config.toml
dataset = "short read English sentences (LibriTTS-R)"
spec_augment = false
norm = "batchnorm"
activation = "gelu"
padding_mode = "reflect"
kernel_size = 3
stem = "single"
init = "torch_default"
optimizer = "adamw"
beta2 = 0.98
eps = 1e-10
ema_decay = 0.995
epochs = 50.6
lr_schedule = "cosine"
weight_decay = 0.3
Rows from block 13, named by matrix and row number. Each number is 128 + 24 x the weight over its row's rms, rounded and kept within 0 to 255. All counts start at 0. Numbers have three digits each. After the name is the row's rms in percent of the matrix's.
# conv: pointwise conv (model.blocks.13.conv.weight, 128x128x1), inputs 0-127
conv.3 094:127106112108156112083121141144115145113130086071126105103164101108129123185167148099100174153129112123114132122130115121088171134119093119159077129127082096150156139090125110125129128129123113096098116117181105110143105126118119137114126129135093111108115117081114088164124137132141127149110094155122083097125102129179134151114081131101132151147127170127154119157107098153128101128117
conv.4 098:135118093117108115113092109104159129105136085144120112149140121165119096125116133103093099117093145106142139133115110111127154127121140113142138125119086145142135129147118121124128106132116087110101061136120099090099121143111112104132139074153133103124125128157141130145109180107115140104106123147143088134104061160136168145171078136109109102079125065077128127103141133096116119092114
conv.5 101:128132120125096124122066116130125147115102125138105135099095090097142131106104120111137101123112128116134147133116130126130152105117107095065111132144069153100132095128116074098102136067140091093145096094097108114121120136127117118105081123167123131124114087149131127078141135095116093089118106113130084140144129124129098095090118134164154155145157152130150138126159134135082092103120
conv.6 102:124114131122126128160071127146139145095138128143137079150120097122159133096145136094135131132100122145108093150098166102129111137143110136157138130119122084120139087109133124152082113099146120103166096118146127142105138135131118102107116160143116143088121127115141147113094115111125133044080137103143134082141139111113122079110088093114103089144150112141146087077119136139117104071131
conv.7 100:155097134110135133141138132129171144109158150096121111147142116130118123113104125129134141101134123130099124123150112111089120044120119128126119147114139091179133132114118126158144130144078107101131116103142116104144134112127132119115119096128078121134076049067120122131165088101102148121125157132097075129127140081154156088097105146163139132138124115129115160134150129171113107104110
conv.8 096:148126157159116117121092134105155141161178082131082129133137144093105130088123105153145174124134102112088116118128125113124119119122102141119145152170128113117140144127082171124159123101133112148138145136110086085141107151139067106077153131151109112083106109138121112128141140106172079091143123117149153146162094158116109127133105126134115157097109165096124125144107117144147080105115
conv.9 101:099123088105107121134124126131160160090124115162110136129125120160139116121131127108118092125136126118136117136150139122095105109126142092095101119095139102153160111058120115117133114141139156107079152082134131118141116133122142089122141118170119124157103115146149143123138147151100145133141122079122117162104147095157097036146142128154069097112103094089161114138150122147142088100119
conv.10 102:124119142089135130120158131085141043135129116144128139126134147114113092130144137162126140132138116120119096138077126137104129112083159136120139121146105127142146157140107166130145127126109113082096122151079148135149165082131137108105085123107104083089139146148129137121118158080137146125082133108115133141140088140147152089096183103125118136067135136167121157127155140156137152104125
conv.11 099:104137120124101123120104132113104121103135095078130118148118044092137110102127091120104158111145130116090143115067158147151128128127142100123131172172074148119104132137149118148141136078156129134124162142120128144148113112139136137089137125115151117143116119122140093140124109099142133144138147143115096113145146152134101124086170138058106124149095142150116154111103155078139153151164
conv.12 096:079090116111117116101118103127154139112110142149099102106131120133164154098149091131141151105102070146072131167108096105105106095106081125117094171114146095126123119104118153132143119147084135100146106118135110121117143099142164189137113108139115067135090111087119111148139131117076107114108132118097091147132133139127130108138139152145139128118148101159155169137107120105131140142096
conv.13 105:094151116119074129135092111136121114123131154102122143119157086125109105139101096085064142087131147134120129120102141124162142118144113122125117153148094101134143094129096144154122089099120139086137091123088116145135130141130137118118149114147110121111058100109131126097125108113114125120094124163126059142138150107146156105139120155096129137172158078130115134098096136081145092141103
conv.14 098:148148099133130121097151090096138150118086116130157108136165145141099115124113140156117107129103141152122125134083107132126113112099152070118073117106127158119142132107126119137140122115141120148115133105129132164117108133093167129122162119145122147102116100112117157099137102129100144135106097109128075095062120096105128093137114151183160147113143139110137141131160066164140091069101
conv.15 099:134128146145128075155119144162127159150129114155082129125115113102089136090135130079112145096142150165143117141165159132116119134143165126125123103151111102160113107124130129121108081129152153105151115132142121188106144106138141104115118127156143161101143107102132129096143182096111133147162139071084115153158134158117123083088117126163099113106123124153101109151141148087172125160132
conv.16 101:063128113156113141119148148125141137114142144148113152129088110112109146101129131154156155090171126123140135124146108134115104117094119122116119140139113110116138141135116108084117115127119125117130150115136128123122048135084133112141122143158127132138133133130150115095105129071062112136079145145113146163157094123188111099069159159139139135131107106107137150102125148092127131140052
conv.17 101:148113149100124147076096118116127179135148111141096060145097130143096082147067133136109103155137112077153104123141136118085139146155105117137118148121116130150133132120103121148168103085122127109106115091147119104125147120113107119143089132179153135154155112109098129132155086120098102102099137152152134123131143166142161137154146129114065096161142135130138133132119139109121096091133
conv.18 100:127111153043147158129143107150143144120144132118146056157139136161076088160126144040115133152144105106130136126147104124133112144159137144145121159140139160164157082166143133152118126145129116100115164107142136088133097131076160144130134118132148119133090114113125138110123114147160083112131142142123102103107141130108137111131151131102120112096111111142136128147158119111140083122111
conv.19 101:117123134117100120156109117144099099143102123083118124129120134144166120142134144103133157158136120096113112060108131108101144105103099146143125133146086165083156077131132157186136129064122102109144141141154143084132120121129127127116117107141113112111136123145147163127121144092165120150091180078140089177086138123149118134112122119134137129118130104126132131136103121057160111153122
conv.20 094:147143143143141125150114155136148087099128120119098107132146130103155139129091156109098086127144116091077163102140118164174155109140132154117157140128109157121128116112107162105155140109152106157169138132142136130099178130107115113099165088112161136062125115133141151124082126149123073097151121123120126103169112133110136124136088147126144111159122122117120182109131087150079108107149
conv.21 096:105142113115135165161159123150136185173113107156139128107139144137116069166074143127151149148135117120110128099102108086114132117151102123127126171105129115129170134133135104103102108161156119105160106093072136118122111103102154134162100144159147116118122185086138109072125137123115083143120155125102156123145146101159088115160120086114137120104128117133133124134130132099107127145156
conv.22 097:081109135126170114132129116106152144168093110152149134121093082066133152153132086126120097124116113156138145142101128105126127119106083107077145112164113162140139112107124166120132106132135146139064086123150120123142100139152131156159102134144080120163129139123116117123099121126097134104110132108139133102100142105154149141121120102145164123070124087150158088090108152131093133130096
conv.23 095:115137089114080114151130107099138113109131115120097078165160093150109091101144114110154160095092158129132127137149137168112175117150151127067096183148085131153151124080087099102097117112122121126072106141118107138141128081134148104102123117096109133127106108132121163126148123129117116139122133092130121112164114138132154135136125143115156123061126133135146119121132151127124158131083
conv.24 100:142165112123129111110131133158158102092132125097149130137150161140092124120101133096132146165133153139097126097138099110121135140058125132131134120085128203080143097137124131134102117128078112090125136103123052099130112110159158148139133124113154138152102098096124132116151107124071138109133150100153136090144114135152168119100135133152117106157112109119123100130142151099091141105138
conv.25 096:089090082108125111147127124147109182140147096140134115126084147131130122067158172116120128158098131112144124099138097137118111172130101124160121155119088059129106138116097163161091112096137126103144148133133137113135137097093138161103125070131141094118154128141117132145100128132122154083087148117125131107136137135131104078097113125120169137114146140129096116155119106130119129098080
conv.26 102:114148076143171130157134066146124131143129157125137144103153146127123086136115118113145148176113067158148117116104104110107153085116148051123133136137089144121160065147087152116132090103143099102160131092108142132106122133090101124119156126111128094119106126121156123137125167129152108141102103107141114124114157121125146146159164126153139121134154131151130142116146129072144125155126
conv.27 100:121149115116152140116144122112156143148117159167087132136164103108128086122103131131144104100095130090125141089146105090169143123116127087114149140123126136083113106159093140126165124145134116095147129114148113134097170109125129099144081119171169119160089065107169134149165132122073103126115139137122135120128051151126145129140113138104133106117133145133136097133154134134170161105117
conv.28 106:086034154132146117103107147149123129131142097090168129130126133123128086123115170147142146131120103123114089144065120142141135119121136145143073122119145119136115118125139118132089098131117139107142040134143119151150140138130127103126117108113115138133149104122118114143135124116166138103089138115131131071149141115160120115089109105086113127158099124149156074137134152100141086115128
conv.29 100:162087115116045090123102111115090122132116087131112111120104181141125101127167146140122110132104089141155122128126097106107124116151117161140101137119111138096122151131065152115103122112120142096116093113149074113087145131091127137128088144113112163132137113144116150102065117126135158108126121125115148076100151132158127123146093139119131151120154158121143156153102104126115159112142
conv.30 100:121114151139150119111139189080162169093124119139082064079089111094104121130124153108135115144136137124107102142124171108103146128125124158130142141113137060154137115094109135125127128139119103099148146118135097142137127126137149108114154106127076113118128110098163126113111137112108146152080159128152124118121135117123118133118116115150108147184102080129122127142159118154114077069139
conv.31 101:112102150133147129140130131122127109115151070130143103102142133105084128177134151076109128135115118142120118133148098119115130100111148153142112132115104162141127118099150131143140115100156086143111156097165137151140140126093128132115158101138097099069142131095128101139150179113147155100099138134133068140056149118075169091138108132131154094141143112109088142161112132113141142132092
conv.32 099:140143093116144102129141139116106081090130128131136154113143093152117104138086104133124122145170142104105095103130103125107161081096134127091157168084094143172119078131103163129115125142089124076140124114108122122139117121111173105111145084125140128134145104155120083113114077104136136114096155135131098127111141154124110095090146143150152083155115132114135167140132134143083120122084
conv.33 102:073099101118114161136104089160107154120139109102145151081083122143139151114111146122127114143131116106079120118085116116138143164094134106137143131143115102153101110143111081171139108076095148092150134121137099086126120129121117140143088145140080133164142120086139129118113134102116172157094121059123106124125138146141126091095133135141147089154116117145133148102123162164115148137130
conv.34 102:115093111109146161140097125096123134120136089083153135118121104133105136169143140157156132130135117174086151136133102145108166107105152132118113153113104144120137164102103117103148143118124120094167100111152140131145137118119096099129115118140128157156128133092132108092124087084085171080135136148139108100123116078168129123121122168096154138168105104154118170149090137195108138117121
conv.35 096:083126102077149105105169140118122132081106133128125124139112144144132139105156130127122116167127115138124118162096136090095125176124118117103147141093117130150184125123091133119122089108120121102137162087117121144121132099122149169142093124137143106146130103140134087112100126111143146075093108129093087138130102142155128122118086138101149124110105129152111064122094085110073124121081
conv.36 096:115120132117139139161093104088103106171104106109122110147128129126108134085110114154117130167079149096161151090156141158096115066153122155101107118121141173140148125101125146148148124144139113123065110148156118093102127109144093169101127143108129120138112099138111107146097098140141119123148145123121170135122060141148114098116148161160142151138125134117127133171137077095142121163137
conv.37 096:145114138124152083078136070155128163125147130134145091110115177101105138135124138108127162148126108130117107099085130126122108127110092109117128146105133162133167134136134149110070154127113122161096136113092093092103129114117146145122068150149133161073119184125122149133148136135095113086143154152159156115114157142141145085137119099152153143121119172136106108128088125150117117141108
conv.38 099:116106122100152121118133146100150094080103119095139103108060140127116158119155125146126087130138053124131148154091139138133111135074126110107116144077113140161138165172117113134157146147128110120084147119104129153126130129115135135130145152123119099154149112141123096138107085084136123114115135162122125098096134132106134132129116139132088109103095134154078151157109169092137157077121
conv.39 098:161116145137129139118115139076117155138133105116135111064090119115114088133142143161151105105144114164105144145147169094130125138137099133095111117135115158162106148110160153104114138130113155105112127129139115118088126162102115116130147110172139119114077068133088079114149161119145090099146157127116143142145096139103114103177071151117116161116117117131121153154118120132132130115069
conv.40 100:130154106136134095111072128135154128135110152111111119078097147137115121106138101110164127102119112136158131090074094091125158151125117135123097116101128133103180098154117120103102112122115138125121113132100069109134140073133112077144150125105146103100136141117137146139115073119082099150147087093145109136138109135148122121082145130168129132133143138160175083110148136115166134106123
conv.41 106:152128131108121168115122075100115146132138137108108152094063148122094111153134154119165171134117106139140135136154146101125137130139139100085079106074153138100089097123138139120101097102129172136138105078120133080108076132145111115125121116150103147120091103117124109108155109114132138140124107153130104087161141120120163066151111128130136097138133107132126128085100153109148097118114
conv.42 099:124133070111138106096104087111131114105156095087104126084129124177148137113113150149128143151102089096144121158161147094101104148092098110134130126117090116122097125127160061098122111119112137118142114059145138123118109142128091138129105135147109119122137159153119102092157125110116123132100119131107129113119097102106105062113112091124114140112157152127156143129128110160114071114128
conv.43 106:097159131116093126114164126146153104142120091083119147126119128088116137136146085136092112121105124138084130082126133058088076082130086146122119093110131150138118080148125135127126131145125095089116107128141097077128114108132145110143145189105137166128119078109121152138122160136151132146155111120079136107152151123133125115118127138143118163144154116095121090137110114135090148132103
conv.44 098:139110130136126179152107152127150133113128134126135071130136135100130139160093090133142119121108138074154164105099132073145172108119109129124120130100061128132158119082116163101135124118158110124131124125074121109109107136120126134122179159106145113141135147117077114086139109106161151103125078130154134120146123126124168144123107107147145137152117075089114143161140094113135133124079
conv.45 103:127116131108110145061096126142147102095096130105124123074114117086139109147156120120099109095068118130150111127097153084107145149137156126145102112082091115137106118136120105138142127140138124088117105127131144151148157071136155088062140133147148123123139067108116132176122142110161132116077119172109144145122128146151148135140115104123155138136160129129121097149134119129101144158116
conv.46 094:090147093141122093093167061129129132124120109164103114132147137101096125120103094098141145124099089090134112119094096102119134119121110089087135139138154139096130110098108176126135113140128110099125093112136106157097157134104168135134152140145126083150096115126140125147129150109172157151128139114156108088048125111126153121160148103125122115119144153132130133146124087089150120106098
conv.47 099:131124117092148150082151117130119112121121099103155111116131112086128111100107107130107111111096094117136111156146101115099133122123112097144143127132113122131101097138115096102070114110091122102119096076076108149147132127069136109166086118152144111089136138190134092148152099102120133106099145085110122109136129115136115122089094123110105099089109132096135072126144125085127116110142
conv.48 095:167137131123123149087130120132124115148121130070103160145165175117099104133117112114105167111133148172138142099160126142127130162115123124120131140118114114094094141123089103114132064151151126100126129123117111078146151143117159091143153097089097087131105137097122113114154130130132095165119081116151119078142122161115146160108119130117200118132119167100144131108150088137119131143102
conv.49 104:135116139130141126178125129136117116110125106168135104088096159120122128150123101133086133164107137072127091135085123115062144131140093139142141145111120136160095131149107094147119165151109094076140110104140070079153137101136168155136126135158123130131105120132130098143115084089101119089126154153110162090136109152158123125138103106104095115134106093119109113092127145142099126143140
conv.50 098:144119098153120051145131083153118080107151092112122119132090108164156170116110139136125114081151132092093166145134126120117116135135127130147146115130132125136086139092125152147137110095138095135161116145111064159124095160121099091139112134083136152146136150107098131109129131103130156159120122121118123132099104138118147103131096122135066096157129093097147114124106081137112153147139
conv.51 094:112093143094098144151121114082184130103113086141137139155082120144148113148153122136176090164118130191125118125113107136130132134081106150105132111149125147130129085138126128139092111102158147122136109113115120080116161142113094120121068123117115106106119135118098120150151133132136130131129107109131150136123128126106159107130085107081086133096139176130111141130160178112095174162112
conv.52 098:121137127166137142139156093144153153102146133154143136154164149104121155129164142078112114143110143109062115113109107123076095117136119137111161132124161103179155104148061139124157110149132126121148084135124089103101158146121114149114110129126104122106114108120079121166107159121111138126104109125064119141132108093129116081119108173155108151132120117113122135115128112140100134120073
conv.53 104:165134105140121157085144122127144139097144118083151144118136161145113129117145126141137100114134129130089165140089070143068125184117115125142127126140117127114120130110131078098087091126111145126108134131122076071111059139122106146124128083122116133128114111106127141121119087063088114110142133145141099097149127115147152121094123119119097115126094160143120098120107161125129170115127
conv.54 098:135161103133118120103136153144119086137097142082152124107154135144124133168133136099099135106154116135134114154118156130157130093168142122149126162109124155124117131154106105121104155071157148139160162120129104147143129127140143137099133116090122118105112140076116137134107038119163145140150134127110117091164151094121108117107095102126165096159139138163121136104071124166153148107089
conv.55 098:122087110134100122084138118134105137122091096136130132088137133128142108089125142096158115158130087115121039155119115145107112115146138111086131103113129147113136111104093114152092133173128132104117142153118080140139116125084147092109084067149100104129130152160164115130100135109107109180115093111121149126140117134114141132105120126144076136115146127108116110092130119159171099126132
conv.56 095:134128105146183124132139163097130152098133109130122112136164121133157105106125129132126124142139110154095185110140127142096139108137112100113105125101061110090125124124107145136119139119139149149149134106121139118112149099087056119136166138163117112075098113140123080087159138116124138109099117083127107093121121066163124121131112149095135137121145133156154167138138148112149140142069
conv.57 103:140150148156142094180185153141077136157144162165117136166159132100171153141170113145162131113137133152107148136164125172193139126132138131135119133147136153127134169173186144097173125124134166146152159140141150132108142144146130147152126139114146128142145142097133168132144153185158110161119117112129137124142122116144117127190159101135140136129122139122152147145118139151125150143145
conv.58 099:110180121128096097117142125114094131114137120137134119138125122084159058130084137092129151117132132086135097125129175123137150120123120113075117156095141132121158140074144122139159114120112067082068111127102122129146153091136159162108158104090140113100098089112122152105136143139147120152106133143164093168122153111115110121122104136113121113142118120102142094123152133109129117095159
conv.59 100:152129095126135069113117117156139121089152140133125092142128103140166157101111141081103110153148109124118083137155135114121087136140148120147148148127093128127138113149143142160159099068139100124097162131170121113110103115086160117116088114131171123131128100099106143168121126106108110110154148144128122160133153127127136113112075099175121073112105115095110138156078145093122149127139
conv.60 100:142105081129101114128111143140178096124131178172121142094148133133134136117117125103118127125137100140119120097131178078140107103112139135081117125035133131148121114113131144154101131102129064105126110132129113129111115171098130083091134128096129136117135112116094154136111129153101167157106079155144123118104139094143155104128104150179132092151130110146114113130140114121159135149125
conv.61 096:147123117132135119087098094108145158127157113131112120106140157139103114136122130161087117078061094111108153134107146128098129148106062098093095125113117141148141099133154136159114117125120112140108123129147177081119107111110120062096129153133123149123102114095124144110065100132176142105101124145099120113133181120136142112124113158107110108140175137133117116104141135134086124130112
conv.62 096:118102119148141104097161146085150133118120123153152085041138133114117104134135150154169119159141129119122162119135144159149132110096156085130095145112116150175120142123163111110146139103159143132133146121180121124139127153121098135123141123169141123171143118108111126120162068153091125105155164161142161120134133119161086155101137094124128134103105116092154134106167121136159110101113
conv.63 099:119117135109143173112152108172093146121128153142127160151078114131111108092162131103158116149076119090106100099158108131128140114121150133154160124148099109132145118125126136165121162157090101112155100138132109136128099090100117115070149094110132102122110128100167062108108148085128137138108112113089110121120099146094125127124108179091155145121120163141111119127117147112119078119122
conv.64 098:115071137101096165125126129128148124132121145142127175143075137151137068133115120133088141096143114106138084085119137134083141151110140100138150107151074155145125082093120134118095137097105152112125148082091122084132127131120142091152132106135085157129092109066170087099147139103115142147116101105117107122076128141130156116129132135119098111126126119123138103118111117134125147141114
conv.65 097:157129130119133104106122091120159148126123146146161117148147153144126108125112121059111098149096116165110173129165146137134139167105130119128147089148130137148108110103118156127101116081144075133150132148101108116099107157139141151127089132134141105185129109134130125109150174153105116118127094151116138118108105108076142129114114180123107130102101078130144113062136129084125133087108
conv.66 096:107077139146122147076158114118141135084142128095146123156138110104177147133063117127107118151113107129145119158129132099117075094113100114099109116125109128137131097110152125108121122133082117114118118092120103114153113153122174151108082133097122135079158131179132105103112138140099105108081062102126107112099120142118140127113129115123111124131117080119115111150121153126115082094149
conv.67 096:067089120139130122144103146121183135131121139094131111107126074106113109104112115127130125108100147139127108144093109160153078123074153114127121151135089120183148115118104126117141099119114125129138098091138139148167112115121104115118126134139135113141117118108124105135133152124118151118105153133133142118128170126149156136103127112098075065138101080072108110148136202106133130099102
conv.68 107:106116132126088123123094132114162161087091087121127110126135088119138102093097139163131140158091137117099149138147138138042103152142108145152114128128115137131134104155122135139153130166112089097153056124112135069089097071133119128105131125127124122121129108108126149121116115099150143129137136122114124171143128077136135129117069161106152139130144149111128139125156133141085158135115
conv.69 099:181111131152129093120166133124145148127138109130151128113154127146163133154072120187145134116145164129078136113124101091116126164073104154164119110084145140138161120113159141091120105147126147135092144118127130141130099125110137115147128072125137137127121175102126146100074148157099138140162117094135116087153140124146145153088126107152103141125052127116145127155120134129122139102131
conv.70 096:101087133107159078134150142100125136125119108147134087175110124104093141135111100075111132106126119165121083134115137108142126111125106171149132155159142085114136105089118166109115126090106136086098082082116157166118125133143127130162129131146096080119111088111102121111136154138104173112125143122093089142122156121121144122142160116121097113145136139131105112129144136135107055109128
conv.71 100:140114154149141145118122124145119117164126138078105111098142121116105113146128139135109180154120050147112141170145099129129119124100144138162109182138097105096126132097087135111158118118123093122126144087151096127118131115112083113135134134133086141117105111112123128114151143072125101143142166110132147078131144122108142128115125133151120035118093141101151128130093150107167129115116
conv.72 098:095145138145104114122162102136132123125128149142132105069120120127137124142107141106147111154178108120101143139165132147130166158130102152124126111132094105125140153116118111138165115100135149160096156097094105092114073112090141126098128130140161107168134111106164126128153119128074135095101157170108075176137137105123102096099066111150102102135146149126106121141141148095140118154097
conv.73 098:101147123042170109146150098142135136105155130105139095104140085141136122086110143107123114116178116096088115119148101121140121078129138074129128129134144118149115159157141098116099119097086148127145118071139134112126134138126088140148117129133108152147136117138148139110155165098145141160083132106122079127134114121119132155160065153148120129122139100069133120114143122156139143137130
conv.74 101:145082122132126117131144116101142121188110108088096165119138148099120118161185134110141126148106107151144115121115137106117121137118123077099136142112097123119111125132127127134151084121129087074148093134141122092124132126116111162104145123087090116109105110134131104139128097087152157089124111072158110172137149119163121081096142144146155126110091164119098126134075153141114150143100
conv.75 101:093108143055102159127147153134146099150118137139133120133098115138109141111120122139117107127173156105115126077167146065124129062126082122096133099131102105141143084103134103147130083129109121099138129064086135096120072130112140132157148138100162144135093149090151111105173148140114122121138134132114142117136107142149119119127106130116104131148168126132163144151143138129120105151109
conv.76 097:092082117141107185126096120132133108095143145127129124143117111078073093167169112134128166112162132141162150126173136123133088135083117137131166124158116128155124119097111127157091121082109131091119140098124111142146129125136140142137130124110139135134140150112137085092136142117116114083099074111082139109156102143124135116107150163117141080167134114107118111110098132149112148116076
conv.77 102:118094141095143104093121137103100156123133152125116125084153133137130114155137147110138118159115054171113085142136122124117132132086091151094133156135083107101137116131111123136098113097149080124125124147118128115163062097108112117133123113153102082115153111129139077133151146122105134111160106122102149159158123085099124106132105131156123103100152165127154099171144143162127115114094
conv.78 101:104162075120156114119129128145106143128133135128148087113124125121075149139181098115139113133136094152144186078101128115121146154115129122107127148094110137121138146126126137168131123154139146112094127170137140132143145151147146131113132131147055095127176106134121146148125156147137127170076129076152130158142114136108102100122159124139135135135164119128048156106129149131107166104141
conv.79 107:106114109134153143164129143081158112148068114137133185151141126147112123120101127101086104152141129113119097086138180138133150153142109123146138158105103124091102119126118149121097093123130086137124122122158122126157064121062129134161139125122117148117073107116128119107136135132092159130135103085127063121098134084121121136128137157154128152097151118096134132118101142132094115138107
conv.80 110:126116131172133125157115151095128108093127134122121124064112151141175136134067112137139140104139125123099127136134118144084160121122109137115084137108158078151116106157091116123107057118151143107102124095062086112146118152121124140104135145120113139099072138134159147105098151137095174149074153129096125134148128140137132124134119136140097126151117101144147106117135138157147095112121
conv.81 104:137120135158119143138090117124128136107146104138103130128132059102139158134074121135062149131106136078104133090096141140125112149156116140127138113156102127124151061085111157138125103073116113129125114106140114124135105125104074127149142115137135114112150108120129128161146108138136117082115099142095148136104106098170164136145140112154126119154166157079107151133135118093113077138148
conv.82 096:130124132151124095126124114096157131151145122124098144174146077113103128132118145181079138136085124137099165119128114130133116122129109114133153149124070133113171093102140150135160181108124087102143126138151124103084105116090117103151118145169092117154107106124139121089072107096156144129137105124091093161109116101138166123143118142144136114130116134079119148122103142164116159135088
conv.83 105:154123088119134119157050126075121124155091153130124111147133134139131073111100130128134157154124097136151129123184115115055099124071110113131140099142135107150161085128103122167135136105108153129132084101146076125144133107127079154121141129087146142163106144104139139128128135128128142089104118112105141141122120130162134149126130168157146130110152151138161141127157105116113110121150
conv.84 095:151096121063090130115157126129137157168106146142136108149099173138120144114152102116083104111131153129144124100151107098113170077084071099076107162142120119149129090096110156136130113143108121116109109134120108125113102094138135104153128167122148134131106145106129126127167108157113156112129112169150142098166133136110148119130102101091140109129179157132156104097122137146128118139085
conv.85 108:099116102134133149071115104104124100110168135134113137114112141099106107121084127165146149137156112102148111132120135085111142108142116118143088108082129103111126117142046129155138140091126115104139113131162040141159160154101123141141093138127096137137109082082096130127131119080142159120122138130134091123121134101158132105113112150126141148151152154138134133115110108138090089122125
conv.86 103:120077114087128134136139092114131147114111079134124108110135145129137120076091173135071125107162119137094130136133125131109135137149132149145131114122134111129127114116129152109174142173163137112117167068149134120123145142074168126128105071126135140118131111133102147083119141111123134154127090138092121133120125106111132068137134113118053120137125151142140145141122141150154117199126
conv.87 100:130091162172130111136133138134144130121110105128146112050085130108106090100101116161091096144095134147147134118120102141125113142074139158154095126105104100088099112151080146127160138130109119105101138105107100077075130143132106135084147141159142165114114091098139129116104148119122148131087131155157129116129097152126158126126144092103106097157120120134096112130102111135158151119137
conv.88 103:126128131154125142107152105117135138120089114149156146116109142111134125134092139153090129126146117109089119128131109118101172101101111131108137144115167163145089098073126148099143155104134124139135144111076084112144096140140108131137096126135129136075125099157137133144131114154117074145166175092145156141133119117143073103116132150111138149104141072131167102137148091167112138098072
conv.89 104:112151145141103125114111109130085114177129136133118130128118103098097149102116074150132159146123135134112099119149123115108153139172118146123126091116169149161122115127141122124129118150123170147116167137144117137125140135136104126135156159119123113153123140113103130156137147130139145139139118136098093146098106153171148058124123074121117154109148127137128078144160118127018150179144
conv.90 098:134140139137116091114123136100151108133160071131129123116134147145174131122117156137077092150122131117146158123143122084120110140114145131136138130093089087155065106130163149149112160133083094095098137129166135135130149105125156157165155130149144088115140136137119096103088108108134102131127135129107141134164098140081130110160101104144157161121149167149139132149094067107105156113118
conv.91 098:139133081111109111145117129102160143169086073132149163128153108135132151091135134116129115108119134088076094100114126136124127148166102093096103104087135110128136094105113119136137109106122160127135047147141102102175098099084119159127111126129130131132147106144080145174103118081125139138135125114155133079120137084144124108118114128158147140078130119130128139120104146138096122121118
conv.92 098:154086084132126105093055123102146151142170126104110125124118122135120140139119144123157138132153100109115119098097131131105073138099100122118141150114073132143161134155131104125090114063132170108127098122166125135120146125095095128108094130133153151138121084099092118099154122097109139136133158155124140148131136131171135077091111139154081109098104130141155136131158149113117119140100
conv.93 097:088114141134122116101112114150136146131160128082133112126162132099111142133152138160132146121145140118062137095116157113108120086123078065095111098122104126118156096092141146189111108146103085076110123123127106133145092108127159104152136156126112177124130139081122121100163133101118113132154144102121116117122128166134142096122087154120103125145159139081142128114136166129126131092107
conv.94 097:184139116089115129112114128122117101130106145111146135142066139178118141132121147131149097103086147108097163099158151131131131126116159085090108116110122144126100112133159085146114157114127153125084120113102151173147111116107142109134124077104130122143089131138147104146099078140140101133150137184146137122139139122140108077152174148105101123126132097118171109130109120119158107077115
conv.95 103:126135118171094118165139086102115089148140097116119162139151152142116101077150157156091146143093130082158109079126122099096123122088096083137117127159155143140136104143126153148132125105096109089145134059093147121129147121073167141132121114109113140105129098122149163089133118147111162149117137085133113113115119150140147097129148114172135134140139117154133149148115081128115134117133
conv.96 104:140095089078097103117118137160097092118109145087127148126136141137090125149154122115126107130128083127154102099154141068136156152120137133129070156105110143093138103142145103121105122111141162101134136111139132090127130085120151129108113133119123142144140135107109130123110075096165163118081136084144105077145144128147101145072125135113141108119133149134105111163124126132105155061142
conv.97 103:121148132102122134131087107146113114107113154111129148128091146139085135082133128133106129111111071173127103107129115104117166130132129086135103142133084151162119130144129138144111118082139125095152143124102132136147156127128112085123087145133051130108136116123115122144123046127096158102159144123160127095132162064138160118127141129144130116159111085150115144126093147106098148114129
conv.98 105:117108101135155100131090129119174102106132183089122130101104113117131123151067144150075098118121103138142142159180145152102106143136121089128125102100149120122153097146167132120108134118117120115116125103143149112121130133117120138115122122130077120087153105101078155142128124075114126112114122167151083138062115142139145113131122171160136097148137131124149120121129113087074150121152
conv.99 097:109123119106114127144127075111132140074090074137106116108135154094156131093079099126102136138103111109149101165121109108085152149097098075134149103102098151123109098124123151117103119101106140105148129123099113096128110129103105097138125142118142114127140147179152094112131113115141153068128150121141126124100146091171132148148069104125109131127143067135092140131097117124143111127127
conv.100 103:142130127097102121111113061161131140078134086105102165108152142072098137110103117114130140134140149138122096116141084091074155134125145149152131111099143117104141078133101138149147077152117114089108089142111108132106117087110130116131131137152100132132141140140150149147137124080115144171138151100141129104140144134117128133068143118165125123145111125105116153163123151144114124072161
conv.101 097:121123107122130145131132104087118146129106080163151113168112130119085052152106168137121122098124140117119132121117163133148168071099117125093162132152119125150122122137134126119105165139121092110116149139127126112135133120113125124127116085124073123131110123128096123152102103117128101111079092133138088155078115111141141128161124149119125105132101080102112098166126140131157074073157
conv.102 100:103098128139100155133130086142101095111122141143140109123107143150122107118123144124095166119128124132145120129138111154125134139118130138152104084112097145114134095129123094144076131133125112105139101084130115130102121096104131119141086114148129125083105112113135068084135137124139137140119137136137052126113132160111145089120117159103077085146132150131152089146095181052130154156098
conv.103 105:109118178118061124136085128123153132134136132118157102158088118136064081124154143153163142141125073123135148145161156130117161163141138162135119120134140119102084104131091116116120110099145085121152153098155114118133143138121128128125107064152098148135108100101140126118159121109095106096067148133128143124139065135118104129098116105145146129115141137122140160094152135109133126112125
conv.104 100:106096125100147148166126120134117108087120116113135150138098158092134112145107095133127124113083117094132125133115092121094153121104147073098146142134132150126100107096134124151128116109113097078144104084124155125126119120119147160125072137121069133089118114137135095095154157115128174128115131110154115093114116118061149102101114162067114113138116134146129138108105084101132093121143
conv.105 099:111105140123132135050150116155111115126151112139148157100132103097140078113099126089137148141133113095114124144141182117106148139115129089149108160131099128156098110127124140132106139121073136105158115092096116139165110117139168109126127130157132110108106126145086077169133124133135176087155132149131120130108113113174149101103114125132094117137123143051124130159155107131099123147109
conv.106 097:090120123110150097149174141133142119121125156141158097132121086159142115121117139118151096178148112126103090133144146123123123133075123115136116144142111124087142133113112095134099125115120123123158091085117150118094134092129145135102097094107129097158126122089145148158129119128110168090120114142134066157159126101134142097086106143153114105135154165133116116132193149067079122141134
conv.107 101:120140120092117131153138117144117146097143120110107120129125125172127134114136123109095140126101129070123077119136145088113167097098126086136107135078122116093100106058147128163141080145118145099137115149125135082141154135099109103111132117121110095135142091148108144173127129103135130131126132153137141127079139068142155110085114112117098136123164110108097107153116085094143089133100